From a checkpoint of a small sound classifier.
Training: adamw at rate 0.0023, 2800 steps.
Data: trained on single notes of musical instruments (NSynth), 184686 training examples, 1.0 epochs.
Rows from block 4 of a small sound classifier, named by matrix and row number. Rows with one number belong to one channel. Each number is 50 + 15 x the weight over its row's rms, rounded and kept within 0 to 99. All counts start at 0. After the name is the row's rms in percent of the matrix's.
After each channel's rows are labels from the 100 clips, of 14976, where the channel reaches its highest value: "loudest" is the band of the loudest frequency at the time of the peak; "strongest on" is what is common among them. Only what is clearly more common there than usual is listed. The data: single notes of musical instruments (NSynth).
# convs0: first width-9 conv (model.blocks.4.convs.0.weight, 144x144x9, each kernel summed), inputs 0-143
# convs1: second width-9 conv (model.blocks.4.convs.1.weight, 144x144x9, transposed, each kernel summed), outputs 0-143

convs0.26 101:43 37 49 39 35 55 66 65 64 44 38 14 43 68 50 52 26 51 47 32 81 44 66 59 38 81 42 38 65 59 52 55 34 33 61 51 35 24 51 43 39 75 43 79 76 38 48 58 54 37 38 54 47 46 62 23 46 34 33 28 33 26 81 57 40 39 61 34 42 42 51 54 36 32 18 51 45 44 68 55 21 56 60 41 59 45 60 48 19 58 25 57 53 64 68 40 51 60 52 59 67 46 54 71 69 60 35 49 30 29 40 56 48 68 49 25 47 38 47 64 57 68 57 55 68 36 36 27 75 55 34 41 47 48 57 62 64 36 21 31 65 58 23 87
convs1.26 100:46 70 36 52 58 32 56 50 39 74 38 63 78 20 65 49 21 35 55 84 50 57 44 46 65 33 72 22 55 63 31 58 62 52 68 59 20 63 53 64 66 44 48 74 51 43 34 67 53 27 43 32 44 57 60 54 48 34 61 42 47 46 76 43 38 31 57 53 62 38 43 56 35 60 71 30 56 58 39 39 48 50 45 64 45 51 61 64 35 64 41 60 56 52 48 91 60 47 74 26 53 55 47 41 65 54 34 35 38 57 57 26 74 44 53 20 85 50 74 64 51 56 46 68 34 46 54 06 51 45 75 60 49 43 38 45 60 77 21 62 47 28 42 37
loudest: 250 to 500 Hz
strongest on: pitch class D#; octave 3; note: D#3

convs0.133 101:53 34 67 44 26 45 35 34 35 61 57 29 38 59 58 41 49 54 62 21 24 50 68 29 48 65 21 40 70 52 62 51 57 42 44 54 39 46 53 49 45 56 39 59 86 35 27 54 72 40 26 58 49 60 61 71 49 28 28 39 19 24 53 46 49 59 55 38 58 42 54 49 27 33 47 28 27 59 26 61 37 52 47 48 54 39 39 41 23 30 30 41 63 58 59 21 63 39 27 49 36 36 19 70 60 28 37 61 40 42 58 46 36 55 31 44 22 40 48 49 51 58 71 49 32 36 58 30 66 44 53 50 46 39 46 60 06 28 44 55 78 46 17 32
convs1.133 082:52 53 57 72 81 67 42 56 41 70 59 59 32 44 70 50 60 34 71 44 39 67 46 60 47 59 68 59 50 42 43 56 38 69 54 55 06 38 40 55 75 58 52 62 59 60 31 58 34 53 32 29 46 63 43 25 55 39 58 25 52 40 49 47 23 47 57 33 81 53 28 51 67 69 18 26 56 32 43 45 15 62 64 50 49 44 40 55 28 30 59 56 33 58 41 39 59 57 66 67 90 50 76 46 38 37 69 33 11 64 66 48 56 42 57 54 65 56 62 40 43 43 60 60 69 52 29 63 62 52 58 26 86 42 53 35 66 46 58 43 59 56 31 67
loudest: 2000 to 4000 Hz
strongest on: pitch class E; pitch class B; note: E3; note: B6

convs0.40 105:71 57 41 44 25 42 52 49 28 37 71 57 46 46 37 43 44 52 51 41 27 47 34 61 47 44 31 36 63 49 51 54 39 36 65 48 54 40 55 59 37 41 48 61 52 38 44 23 50 63 30 60 32 40 28 25 33 36 30 26 34 19 59 22 61 28 58 32 55 40 35 61 24 66 39 09 62 38 39 42 50 52 24 61 50 49 53 20 51 44 62 62 58 24 21 19 67 48 46 42 65 31 67 31 53 50 42 44 05 45 76 43 43 68 52 25 39 41 50 39 14 49 43 36 35 53 31 59 59 39 45 50 57 73 20 44 31 51 53 52 42 36 35 39
convs1.40 087:50 45 61 32 74 65 44 44 43 38 66 57 50 45 32 51 79 51 45 42 34 65 46 47 34 54 60 56 55 52 68 39 45 62 58 44 55 24 89 41 23 58 50 23 43 45 64 21 38 67 31 55 24 20 55 63 50 45 48 38 58 35 48 16 78 58 41 39 51 44 75 46 39 28 38 35 53 61 53 63 49 30 75 37 35 64 55 77 66 57 61 36 65 62 57 59 48 39 42 55 44 30 59 52 38 48 54 55 33 25 13 64 60 32 69 53 52 53 26 70 34 57 56 29 54 80 68 66 58 39 23 53 52 70 54 74 60 58 69 29 52 54 18 70
loudest: 250 to 500 Hz
strongest on: octave 3; pitch class G#; note: G#3; note: G3

convs0.137 100:37 66 17 50 33 25 68 45 46 25 53 48 52 34 25 44 51 40 30 64 48 21 36 57 33 39 59 29 53 59 47 65 25 27 66 63 42 18 26 54 40 37 68 57 75 67 56 41 70 60 40 48 31 23 27 59 68 54 44 09 41 30 68 61 49 56 46 37 43 36 50 59 61 46 48 63 50 26 52 41 51 55 45 50 45 45 60 23 65 74 57 64 34 12 57 70 43 54 60 19 41 41 58 21 37 44 36 19 57 66 46 52 73 62 54 60 66 44 31 58 61 39 51 29 51 18 55 71 52 62 44 54 36 59 53 59 50 40 57 33 53 58 28 45
convs1.137 085:66 44 59 67 64 73 43 41 68 73 58 55 42 66 26 61 23 51 41 53 40 48 73 79 32 69 63 60 71 48 40 34 36 77 44 51 50 44 99 40 42 59 46 49 69 26 54 51 48 55 35 24 85 65 31 66 57 64 61 18 75 37 62 57 87 50 68 40 70 63 66 52 50 55 43 61 53 49 63 49 36 37 45 52 51 59 48 29 73 42 65 41 43 83 49 45 56 30 77 17 43 34 78 51 50 46 63 58 48 42 28 49 57 43 52 40 38 70 40 38 37 38 58 28 46 57 30 67 66 49 43 45 76 58 49 44 38 31 60 47 55 62 35 59
loudest: 250 to 500 Hz
strongest on: octave 3; pitch class C#; note: C#3

convs0.142 065:53 52 54 26 39 58 69 51 23 25 64 20 53 54 76 37 70 29 54 51 72 38 52 53 61 44 49 49 65 64 35 49 71 45 66 57 34 64 32 50 60 50 57 80 05 71 52 41 57 60 10 24 54 37 58 53 71 29 33 39 62 67 33 36 50 62 53 38 50 30 47 41 71 51 42 50 68 43 56 33 25 38 64 33 49 45 69 49 44 55 40 52 27 46 33 29 30 67 54 27 28 60 39 57 29 44 31 60 42 53 22 41 61 56 68 57 52 39 70 40 56 39 54 59 59 74 65 44 64 61 29 42 45 59 54 39 57 43 86 26 65 29 65 70
convs1.142 080:60 59 50 38 40 49 49 57 66 31 52 75 49 73 40 45 74 49 09 32 41 49 52 54 46 74 48 46 25 72 67 59 22 68 66 55 49 36 21 55 51 49 65 22 22 49 40 35 74 65 54 59 44 49 60 42 48 46 34 57 32 38 13 34 69 57 09 39 34 40 54 52 39 36 41 17 43 75 46 49 47 37 63 65 49 55 45 39 40 60 46 60 48 63 57 64 32 26 30 62 33 37 55 73 25 46 70 54 68 40 34 45 60 69 35 49 56 23 47 75 53 44 55 57 60 67 65 51 18 53 15 47 40 61 35 70 53 64 58 36 45 53 66 49
loudest: 2000 to 4000 Hz
strongest on: guitar; pitch class A#

convs0.74 080:61 41 52 19 52 44 51 44 22 59 62 31 65 62 46 39 45 58 33 37 54 40 78 74 43 51 72 34 53 36 73 59 74 69 50 55 60 59 21 63 52 27 55 52 13 77 50 58 51 40 43 37 62 59 58 32 61 56 47 34 61 48 17 35 36 65 50 33 47 38 39 43 57 71 58 51 31 71 57 58 35 63 42 50 67 45 56 61 38 69 25 40 65 35 54 31 59 44 62 61 26 30 47 53 45 10 42 70 59 75 41 76 32 48 53 44 45 37 54 35 79 79 77 39 65 68 52 53 57 44 39 58 58 46 35 39 43 55 80 51 88 34 39 65
convs1.74 099:60 44 61 28 42 43 48 67 59 54 55 59 46 87 50 35 53 58 45 47 34 47 67 54 50 65 67 48 30 67 76 46 09 68 49 54 67 23 26 43 77 66 74 29 20 54 55 57 93 57 52 78 41 43 40 42 35 53 40 40 29 47 23 59 54 42 19 29 61 51 55 56 39 41 51 46 51 45 33 70 48 56 56 78 61 50 42 37 35 83 39 62 49 28 71 61 47 37 49 57 49 45 53 73 10 48 70 58 63 35 50 47 73 69 36 51 39 43 63 50 55 36 37 51 44 76 66 42 20 49 52 34 36 53 32 75 59 60 49 56 31 43 52 44
loudest: 250 to 500 Hz
strongest on: pitch class E; octave 4; note: E4; note: E3

convs0.103 099:33 35 61 39 51 52 64 68 46 47 35 51 45 47 56 61 18 55 55 52 62 49 46 28 57 53 67 51 61 65 56 22 31 60 37 60 25 37 62 31 45 54 51 76 68 70 29 45 59 17 34 45 52 31 41 29 73 58 51 43 52 13 77 61 61 70 59 36 38 57 60 59 65 13 46 48 40 32 54 54 65 47 40 30 23 32 69 62 52 47 45 49 27 56 56 56 39 48 47 57 39 46 20 62 67 52 49 52 58 44 28 50 65 60 51 58 48 59 45 39 26 34 24 62 32 41 75 28 59 55 30 16 44 32 62 80 43 16 45 22 30 46 28 52
convs1.103 095:51 44 33 58 53 40 46 51 51 51 20 64 46 64 65 71 75 44 33 29 61 60 54 87 68 59 54 26 38 39 31 63 43 62 58 54 42 15 40 62 71 41 32 59 50 53 29 43 54 62 44 47 44 59 34 67 71 66 30 31 54 20 41 44 28 62 56 15 45 30 33 57 70 79 34 47 57 37 56 39 61 62 47 58 66 78 50 44 29 28 70 63 39 46 39 22 58 47 51 55 57 62 62 58 51 67 76 33 33 59 56 46 28 77 65 66 49 34 77 57 80 16 42 75 43 57 43 32 33 52 53 45 56 44 70 39 43 65 47 52 37 57 30 58
loudest: 1000 to 2000 Hz; 2000 to 4000 Hz
strongest on: pitch class F#; octave 6; pitch class F

convs0.49 100:40 69 16 50 23 16 57 41 43 44 39 42 44 39 26 46 55 39 44 62 34 22 35 42 31 46 54 30 72 71 41 71 40 30 75 26 56 39 28 60 45 30 62 68 77 51 62 39 73 72 20 48 38 37 37 45 65 55 46 25 25 35 65 61 59 67 48 32 28 25 52 33 58 38 47 61 47 24 47 36 38 64 43 26 49 62 32 30 53 71 58 43 34 13 49 61 43 66 54 32 44 47 52 33 42 40 46 27 52 62 50 25 67 37 59 59 71 20 38 60 52 41 43 22 55 33 53 60 43 51 46 54 40 56 58 64 52 36 47 45 44 64 27 41
convs1.49 096:80 39 52 57 94 64 30 33 61 51 38 75 41 75 39 72 44 55 34 39 58 68 60 71 48 65 66 55 68 47 52 34 52 74 40 62 60 42 98 48 45 49 50 43 64 36 63 28 48 59 30 34 70 53 42 62 48 62 48 22 72 40 45 60 88 46 43 43 65 60 63 62 61 87 51 69 50 51 65 56 20 34 59 80 55 54 36 38 47 41 56 56 40 90 49 41 55 36 67 42 44 51 76 30 51 52 50 52 48 41 48 50 44 77 59 57 36 53 30 36 27 43 48 41 58 59 19 50 47 58 36 44 67 53 47 51 35 26 64 43 46 66 29 49
loudest: 1000 to 2000 Hz
strongest on: pitch class A; octave 3; note: A3

convs0.97 120:60 27 51 32 30 43 51 44 23 51 66 40 47 61 50 46 34 52 53 36 27 48 70 49 38 36 25 28 42 18 59 45 60 54 28 59 39 47 58 55 36 60 51 26 63 57 14 54 56 27 26 54 31 54 58 47 44 32 28 41 11 33 48 30 37 44 52 42 52 44 38 59 43 66 49 43 41 55 51 55 49 34 53 61 56 22 30 22 33 43 45 65 49 25 63 27 52 16 39 52 49 25 41 57 58 43 32 58 30 44 54 59 47 80 17 44 23 38 30 42 56 61 76 26 48 45 52 68 71 49 50 32 34 48 43 39 24 35 60 47 77 44 32 22
convs1.97 098:59 57 57 61 77 69 42 48 44 51 56 73 58 68 43 53 70 32 67 52 40 52 56 67 40 82 54 59 42 86 40 51 29 72 62 57 46 32 52 52 66 60 47 36 64 52 10 38 46 34 28 39 64 45 38 38 53 51 49 26 68 19 23 46 55 45 40 33 68 32 70 44 38 29 21 50 69 68 38 41 33 59 63 41 52 25 44 53 44 56 46 52 49 53 44 49 40 28 42 53 85 35 61 50 50 33 67 52 00 43 61 64 59 32 31 53 66 42 52 53 38 43 62 47 43 34 45 64 53 28 41 46 59 35 50 64 73 53 57 40 62 22 24 88
loudest: 250 to 500 Hz
strongest on: pitch class G; octave 3; note: G3; note: G4

convs0.13 108:49 33 73 67 39 60 35 52 22 60 26 45 31 63 44 57 51 55 53 60 62 47 63 36 59 30 49 58 50 27 73 41 56 39 27 40 49 56 53 29 21 70 61 34 60 58 14 64 56 33 27 44 32 65 59 41 57 56 72 54 51 28 41 51 30 56 50 33 39 57 37 36 49 48 45 56 18 51 59 72 30 19 58 52 48 44 30 42 23 56 53 33 55 17 76 46 48 31 55 58 33 32 54 59 71 55 20 48 43 47 35 43 58 45 43 49 29 65 16 37 48 53 57 53 49 27 59 35 44 55 50 39 75 21 63 55 46 53 34 44 58 06 41 15
convs1.13 091:44 44 51 54 60 46 19 56 45 44 54 70 68 66 37 71 53 33 42 43 29 56 55 54 36 80 59 54 41 69 37 44 38 83 60 81 51 40 56 52 43 52 44 26 60 59 45 47 43 59 32 47 71 30 38 49 51 54 42 32 51 23 28 00 58 49 38 43 89 53 66 67 52 45 31 42 57 40 46 40 06 49 65 38 45 65 26 51 66 32 61 64 49 75 43 41 41 21 28 52 58 24 36 41 67 47 79 61 32 63 42 49 38 57 57 60 61 40 33 65 49 47 64 24 44 51 39 63 46 34 58 44 38 44 67 58 54 63 55 57 65 44 29 90
loudest: 500 to 1000 Hz
strongest on: pitch class F; octave 5; note: F5

convs0.94 101:63 66 66 67 44 56 60 59 57 66 77 51 75 54 58 53 70 71 74 65 60 62 69 58 57 47 75 64 39 64 66 63 60 66 65 59 71 70 31 62 67 47 56 56 22 51 68 66 25 61 45 51 58 67 57 28 50 78 73 59 62 59 35 78 68 53 14 64 40 58 58 46 71 63 84 60 71 31 68 64 43 76 59 71 65 60 61 74 61 50 69 61 42 70 58 59 46 64 61 47 65 74 73 54 41 71 60 57 42 64 55 65 52 51 66 59 55 71 78 64 68 61 69 70 61 69 66 67 60 50 58 57 55 50 61 52 69 65 70 60 59 53 46 63
convs1.94 203:71 65 65 65 63 64 34 69 62 67 35 60 61 60 41 29 32 41 73 65 32 38 68 60 35 58 57 64 43 68 63 66 52 57 63 62 30 51 66 65 44 70 67 42 46 34 41 66 65 35 37 32 61 79 36 39 33 25 69 38 66 48 47 35 60 20 74 50 62 68 64 65 37 59 64 28 72 34 38 66 38 36 34 65 63 37 41 32 54 66 36 62 41 81 74 69 63 30 62 32 75 31 66 60 32 34 61 64 45 47 59 37 68 64 29 36 64 70 48 66 65 36 36 33 27 54 66 34 34 38 44 37 66 34 35 62 66 45 39 59 35 42 45 60
loudest: 500 to 1000 Hz; 2000 to 4000 Hz
strongest on: synthetic; octave 5; pitch class A

convs0.48 097:42 32 44 30 47 51 38 15 40 41 34 29 52 63 61 43 55 47 32 36 31 46 56 69 52 81 40 48 62 62 21 27 29 37 42 46 27 44 49 27 44 52 35 61 68 38 53 44 71 42 25 38 58 38 72 64 48 21 28 41 45 34 53 49 53 52 67 31 54 00 54 39 33 29 38 44 52 59 44 20 27 34 60 40 46 48 58 63 40 50 36 26 53 68 32 25 51 58 44 51 41 55 53 66 38 13 41 49 39 33 39 40 31 40 60 54 31 28 52 43 36 53 28 53 54 54 50 12 54 45 23 51 45 48 39 54 38 41 42 56 40 25 23 75
convs1.48 075:49 73 33 55 89 35 62 39 56 38 59 78 42 58 61 60 70 25 63 39 54 78 60 27 63 52 60 20 20 60 51 82 64 76 56 39 62 54 38 56 61 51 49 56 32 65 53 40 71 37 19 41 38 71 50 30 69 45 23 35 27 23 44 44 37 55 34 42 68 52 39 31 53 34 33 45 30 48 43 55 21 53 74 42 66 42 53 54 20 63 58 54 37 89 53 38 34 54 34 60 29 60 33 47 25 51 53 29 46 55 61 63 48 40 57 54 62 09 44 55 62 42 43 67 59 52 44 60 66 52 51 35 40 57 60 44 56 54 45 51 25 40 37 57
loudest: 2000 to 4000 Hz
strongest on: pitch class D#; note: D#5

convs0.88 118:38 63 46 29 32 26 57 43 25 48 45 43 11 51 30 53 52 52 58 54 38 43 52 18 32 31 63 41 64 50 70 73 56 16 68 23 48 35 41 59 48 61 74 57 65 37 43 49 55 59 18 50 32 56 25 22 76 59 33 27 28 29 47 76 37 58 46 34 41 47 33 41 56 45 43 69 54 35 26 64 34 55 19 26 57 54 35 33 42 55 70 49 38 28 75 59 39 44 46 43 42 44 49 35 51 46 27 27 47 54 57 43 45 23 57 45 47 16 41 55 68 58 65 38 44 29 50 38 26 42 51 53 34 58 38 49 33 46 27 47 67 39 37 33
convs1.88 104:77 46 53 58 78 54 46 30 51 51 46 75 57 61 55 48 47 48 40 59 59 68 40 61 58 77 60 67 38 68 46 41 37 71 51 53 36 40 80 62 59 44 56 23 29 66 49 24 78 48 27 53 55 26 41 55 49 50 36 35 63 23 39 74 72 39 36 28 67 29 86 54 51 61 47 65 39 45 45 53 34 30 55 85 34 54 56 49 60 60 57 54 46 67 41 61 63 45 65 38 46 47 72 42 43 52 31 44 23 39 62 59 71 81 51 44 54 53 48 39 16 63 68 52 58 78 20 18 31 61 28 52 73 49 43 64 62 57 46 47 67 28 34 32
loudest: 250 to 500 Hz
strongest on: pitch class E; octave 4; note: E4

convs0.139 100:46 71 34 28 31 27 44 39 50 39 46 49 36 48 29 59 38 50 57 22 44 42 46 38 38 40 39 31 67 64 64 84 49 19 80 11 62 43 46 60 42 60 60 64 62 19 51 46 50 70 26 64 37 55 41 14 48 45 31 29 34 31 55 66 44 41 53 31 41 43 38 26 27 45 22 64 47 45 53 60 30 57 46 39 56 46 32 19 48 71 50 50 47 26 61 52 51 58 38 52 48 44 47 37 52 44 49 26 36 47 57 26 23 28 50 23 58 12 39 59 65 52 59 29 65 37 20 39 36 49 45 63 39 65 33 37 54 40 38 43 66 57 35 51
convs1.139 084:66 38 59 38 82 46 60 31 42 41 55 85 61 35 42 34 61 54 49 64 55 53 33 53 44 46 66 72 35 58 46 31 42 76 54 50 57 53 79 51 47 44 59 22 34 71 58 42 58 55 36 62 41 17 54 62 44 51 32 53 40 39 35 74 69 50 41 32 67 32 77 52 40 56 69 64 39 55 46 57 25 21 59 73 26 51 68 66 48 69 48 41 61 57 47 86 51 45 50 53 33 63 53 43 39 54 28 58 32 35 46 51 67 65 57 36 49 51 50 40 11 69 61 45 56 86 44 09 26 56 35 57 55 51 41 78 62 71 50 46 68 48 41 23
loudest: 1000 to 2000 Hz; 500 to 1000 Hz
strongest on: pitch class A; octave 5; note: A5

convs0.106 096:49 46 61 33 27 48 62 54 67 37 54 38 33 61 48 51 16 47 29 33 65 46 50 50 56 65 34 44 75 60 57 56 25 35 66 45 43 34 52 57 34 58 62 78 89 33 43 51 62 44 32 48 34 53 49 55 69 36 30 28 21 16 99 54 49 55 73 24 43 43 60 48 41 44 40 44 35 55 62 57 33 57 35 48 55 46 48 11 32 69 53 59 65 43 57 55 61 56 38 59 39 39 47 52 74 62 39 57 47 56 49 44 44 67 51 53 56 36 31 51 30 55 45 45 48 29 31 55 65 35 42 57 34 43 54 83 56 30 44 44 51 47 00 46
convs1.106 093:47 32 35 27 28 44 52 53 24 67 66 45 61 35 66 62 23 50 43 67 49 61 41 62 63 51 54 33 88 24 24 23 62 33 36 55 42 83 51 33 58 40 43 75 63 39 51 64 28 69 58 26 55 48 52 75 51 61 66 70 44 67 74 48 30 37 72 56 53 38 31 55 35 50 58 60 52 73 53 31 39 67 48 52 43 61 49 35 57 46 45 36 68 37 44 52 74 54 73 62 48 51 72 38 62 70 26 36 70 49 34 20 60 33 57 31 37 61 60 29 42 53 71 64 50 16 48 62 59 41 69 52 50 68 59 39 52 53 54 42 77 80 69 63
loudest: 4000 to 8000 Hz
strongest on: electronic; guitar; octave 6

convs0.84 090:74 25 52 50 41 47 44 36 39 68 68 27 79 67 46 37 57 45 43 57 45 37 70 71 43 52 46 17 49 51 58 49 81 70 44 61 70 60 28 56 62 32 31 45 07 68 59 68 54 59 43 37 72 51 70 22 47 52 65 35 55 69 13 23 35 67 48 41 43 33 50 49 73 61 63 41 50 58 76 42 54 63 58 60 62 51 44 52 35 64 37 52 88 55 40 41 71 52 57 54 48 39 53 56 42 34 47 62 34 64 49 68 50 53 57 50 49 53 69 32 69 64 72 51 76 74 45 67 54 45 26 34 75 57 46 37 48 54 94 48 71 53 48 49
convs1.84 120:68 52 63 38 50 43 46 57 64 58 52 55 53 88 45 32 59 58 60 60 45 46 64 64 46 74 56 53 27 75 70 58 23 80 55 51 55 33 29 57 73 80 78 36 23 59 50 62 96 49 46 68 44 52 47 47 40 43 55 20 49 45 18 61 58 36 29 45 68 46 73 52 36 49 50 42 59 60 29 66 47 59 49 66 63 46 48 40 43 84 44 62 49 31 79 68 54 39 50 43 58 44 67 66 12 50 76 62 45 34 63 55 70 61 32 43 54 38 61 52 55 35 37 54 38 71 58 28 23 49 46 27 44 44 25 77 48 43 45 59 34 35 54 44
loudest: 1000 to 2000 Hz
strongest on: pitch class D; octave 6; guitar; note: D6

convs0.45 096:51 40 51 47 47 55 62 63 45 52 57 34 50 72 37 58 15 42 38 51 61 37 61 54 48 62 29 34 59 43 56 55 33 37 53 61 53 32 51 57 33 57 40 62 72 52 37 44 69 34 34 32 31 40 52 34 36 44 40 31 33 04 86 50 32 48 57 21 29 55 50 61 49 50 27 47 35 48 63 44 30 46 37 59 61 42 49 39 13 55 43 71 54 37 58 46 63 43 55 57 81 32 47 60 77 71 06 41 33 32 55 51 77 83 41 35 48 54 31 52 47 61 50 47 55 30 42 48 71 49 35 36 61 51 79 77 51 32 25 34 56 45 18 56
convs1.45 082:49 84 42 51 46 27 68 47 18 38 55 55 55 33 66 52 57 38 50 57 65 56 49 67 62 51 56 21 50 71 33 65 59 41 75 37 46 47 59 78 53 38 49 68 60 62 02 63 34 26 50 25 72 42 58 69 43 37 38 36 68 45 79 34 53 30 55 38 48 22 58 40 55 31 60 41 49 59 52 34 35 42 48 31 57 41 76 41 33 56 40 38 61 45 48 70 42 28 40 49 46 35 42 27 79 61 31 41 53 57 55 45 32 32 37 45 87 40 68 63 58 43 61 56 30 27 43 41 63 58 70 64 44 37 73 37 36 90 29 45 57 41 59 41
loudest: 4000 to 8000 Hz
strongest on: guitar; octave 3; pitch class G; note: G3

convs0.75 099:38 31 60 46 38 42 61 64 36 45 37 47 21 51 52 62 31 42 40 50 60 35 48 31 58 60 64 63 71 47 64 37 20 36 43 55 27 27 47 41 43 57 60 73 67 51 10 46 53 28 31 35 55 16 40 41 73 68 46 40 44 05 70 69 56 64 61 34 27 64 59 58 52 09 45 62 39 38 45 57 47 54 33 33 11 54 64 55 42 47 57 45 43 56 61 56 45 47 53 60 43 55 36 55 68 62 36 48 66 53 32 44 55 53 56 53 36 55 50 36 33 36 29 62 27 38 52 20 48 46 33 32 47 39 54 70 47 31 17 21 33 31 26 49
convs1.75 090:51 54 37 44 46 35 56 50 51 56 45 52 57 58 62 61 55 36 50 41 49 52 73 82 62 61 58 27 47 59 35 68 35 60 47 44 47 27 47 51 74 42 30 69 55 60 02 49 61 16 36 35 50 62 22 66 66 74 27 41 59 19 58 46 36 52 66 09 65 38 39 47 58 55 31 59 62 43 30 44 53 61 38 56 92 68 54 43 33 53 70 62 44 50 30 32 51 42 51 51 59 56 46 61 55 51 49 32 33 55 59 57 38 52 60 60 64 38 74 55 94 19 30 60 14 55 45 39 40 47 45 38 50 41 58 45 62 71 34 59 24 28 33 56
loudest: 1000 to 2000 Hz; 2000 to 4000 Hz
strongest on: pitch class F; octave 6; note: F6; octave 7

convs0.67 094:53 68 57 24 46 55 63 50 55 29 55 39 49 61 63 44 73 49 49 54 67 42 58 63 64 66 71 44 56 66 48 64 52 28 69 61 43 65 23 66 67 22 63 61 31 66 66 46 40 74 34 39 61 33 56 49 74 64 56 34 62 38 40 75 55 42 36 49 36 61 60 46 58 21 65 69 73 37 47 43 20 61 62 34 55 68 76 67 55 50 60 39 40 60 43 42 18 75 52 42 46 60 49 47 17 52 24 52 43 49 31 44 38 23 72 64 44 56 94 61 61 53 42 68 52 75 56 13 41 68 44 57 38 58 38 51 66 48 37 52 43 26 42 83
convs1.67 110:71 63 58 63 66 59 43 65 63 55 51 56 55 66 42 52 37 38 56 44 25 48 61 45 40 77 43 57 20 91 49 58 29 82 60 48 60 26 53 63 58 57 66 15 35 42 37 53 71 26 37 33 54 61 42 52 32 35 42 42 70 38 19 43 64 53 49 35 63 71 65 56 39 37 51 40 67 41 31 62 35 33 46 61 58 30 43 34 49 74 36 62 28 65 71 73 48 03 49 55 60 31 49 77 42 29 63 54 45 37 65 45 41 53 27 45 56 49 47 64 49 45 51 44 47 61 57 55 18 42 38 27 52 32 32 76 75 63 53 67 46 50 30 64
loudest: 500 to 1000 Hz
strongest on: pitch class F#; pitch class A#; note: F#5

convs0.36 090:30 56 41 31 33 28 48 59 28 55 33 45 13 54 35 45 52 47 52 56 45 49 55 41 30 51 59 39 73 39 52 58 48 31 57 26 26 38 49 58 35 50 68 49 44 41 46 18 45 69 21 40 48 25 42 26 78 50 49 29 30 18 45 38 44 47 53 14 39 39 37 45 55 26 44 51 64 42 24 58 37 45 33 20 49 68 48 58 41 54 76 43 37 30 68 55 47 49 52 38 53 31 55 49 49 56 29 27 36 52 66 37 52 31 70 52 25 32 46 31 33 39 24 50 31 47 43 21 36 39 38 40 28 70 35 51 18 53 32 51 38 22 32 47
convs1.36 076:71 57 44 38 80 43 53 26 54 57 44 50 50 69 50 57 55 55 29 50 58 59 63 58 60 58 73 45 32 60 60 67 36 57 72 40 17 32 70 72 71 61 50 47 53 61 47 24 68 40 26 71 39 53 49 45 53 40 44 25 50 19 57 42 53 55 44 09 60 49 57 42 50 57 27 56 53 54 49 63 38 15 51 75 51 62 53 71 82 49 68 52 37 75 44 55 55 39 50 26 48 40 66 54 23 50 36 30 23 26 56 78 78 61 56 48 65 28 26 61 58 49 47 69 50 78 27 39 37 43 22 42 60 41 51 40 70 53 48 48 48 29 23 41
loudest: 250 to 500 Hz
strongest on: pitch class G#; octave 3; note: G#3

convs0.60 088:55 26 70 59 49 59 40 45 42 56 35 45 22 67 47 47 47 48 34 28 64 38 60 64 54 86 35 63 65 62 60 28 30 33 44 29 49 38 59 26 42 60 40 68 75 40 43 58 60 33 14 52 54 41 61 61 43 44 59 56 51 21 70 49 52 50 52 37 41 47 59 35 15 43 48 44 34 48 57 58 26 53 50 24 39 49 53 57 13 53 23 42 59 60 45 32 63 56 61 65 53 58 55 52 69 43 37 53 38 17 30 41 36 46 44 51 31 52 38 52 37 52 33 60 51 55 21 09 42 22 29 44 81 38 48 70 57 54 28 43 47 26 09 52
convs1.60 091:36 66 39 45 57 50 19 68 38 48 60 58 57 33 63 61 63 30 55 51 17 68 44 38 59 36 56 28 36 53 15 60 62 82 73 80 37 46 47 60 62 39 40 59 56 38 42 44 61 41 21 52 24 51 49 60 46 45 38 37 41 38 66 19 22 49 45 43 77 57 26 65 28 29 31 17 46 30 48 29 28 44 60 44 44 45 21 78 65 37 42 69 49 60 43 51 44 53 51 56 57 62 38 51 59 43 78 28 41 77 50 32 56 37 50 49 64 55 64 70 64 54 48 55 53 81 63 65 59 30 65 41 42 41 54 47 60 76 44 61 48 52 30 84
loudest: 1000 to 2000 Hz
strongest on: pitch class F; pitch class A#; note: F4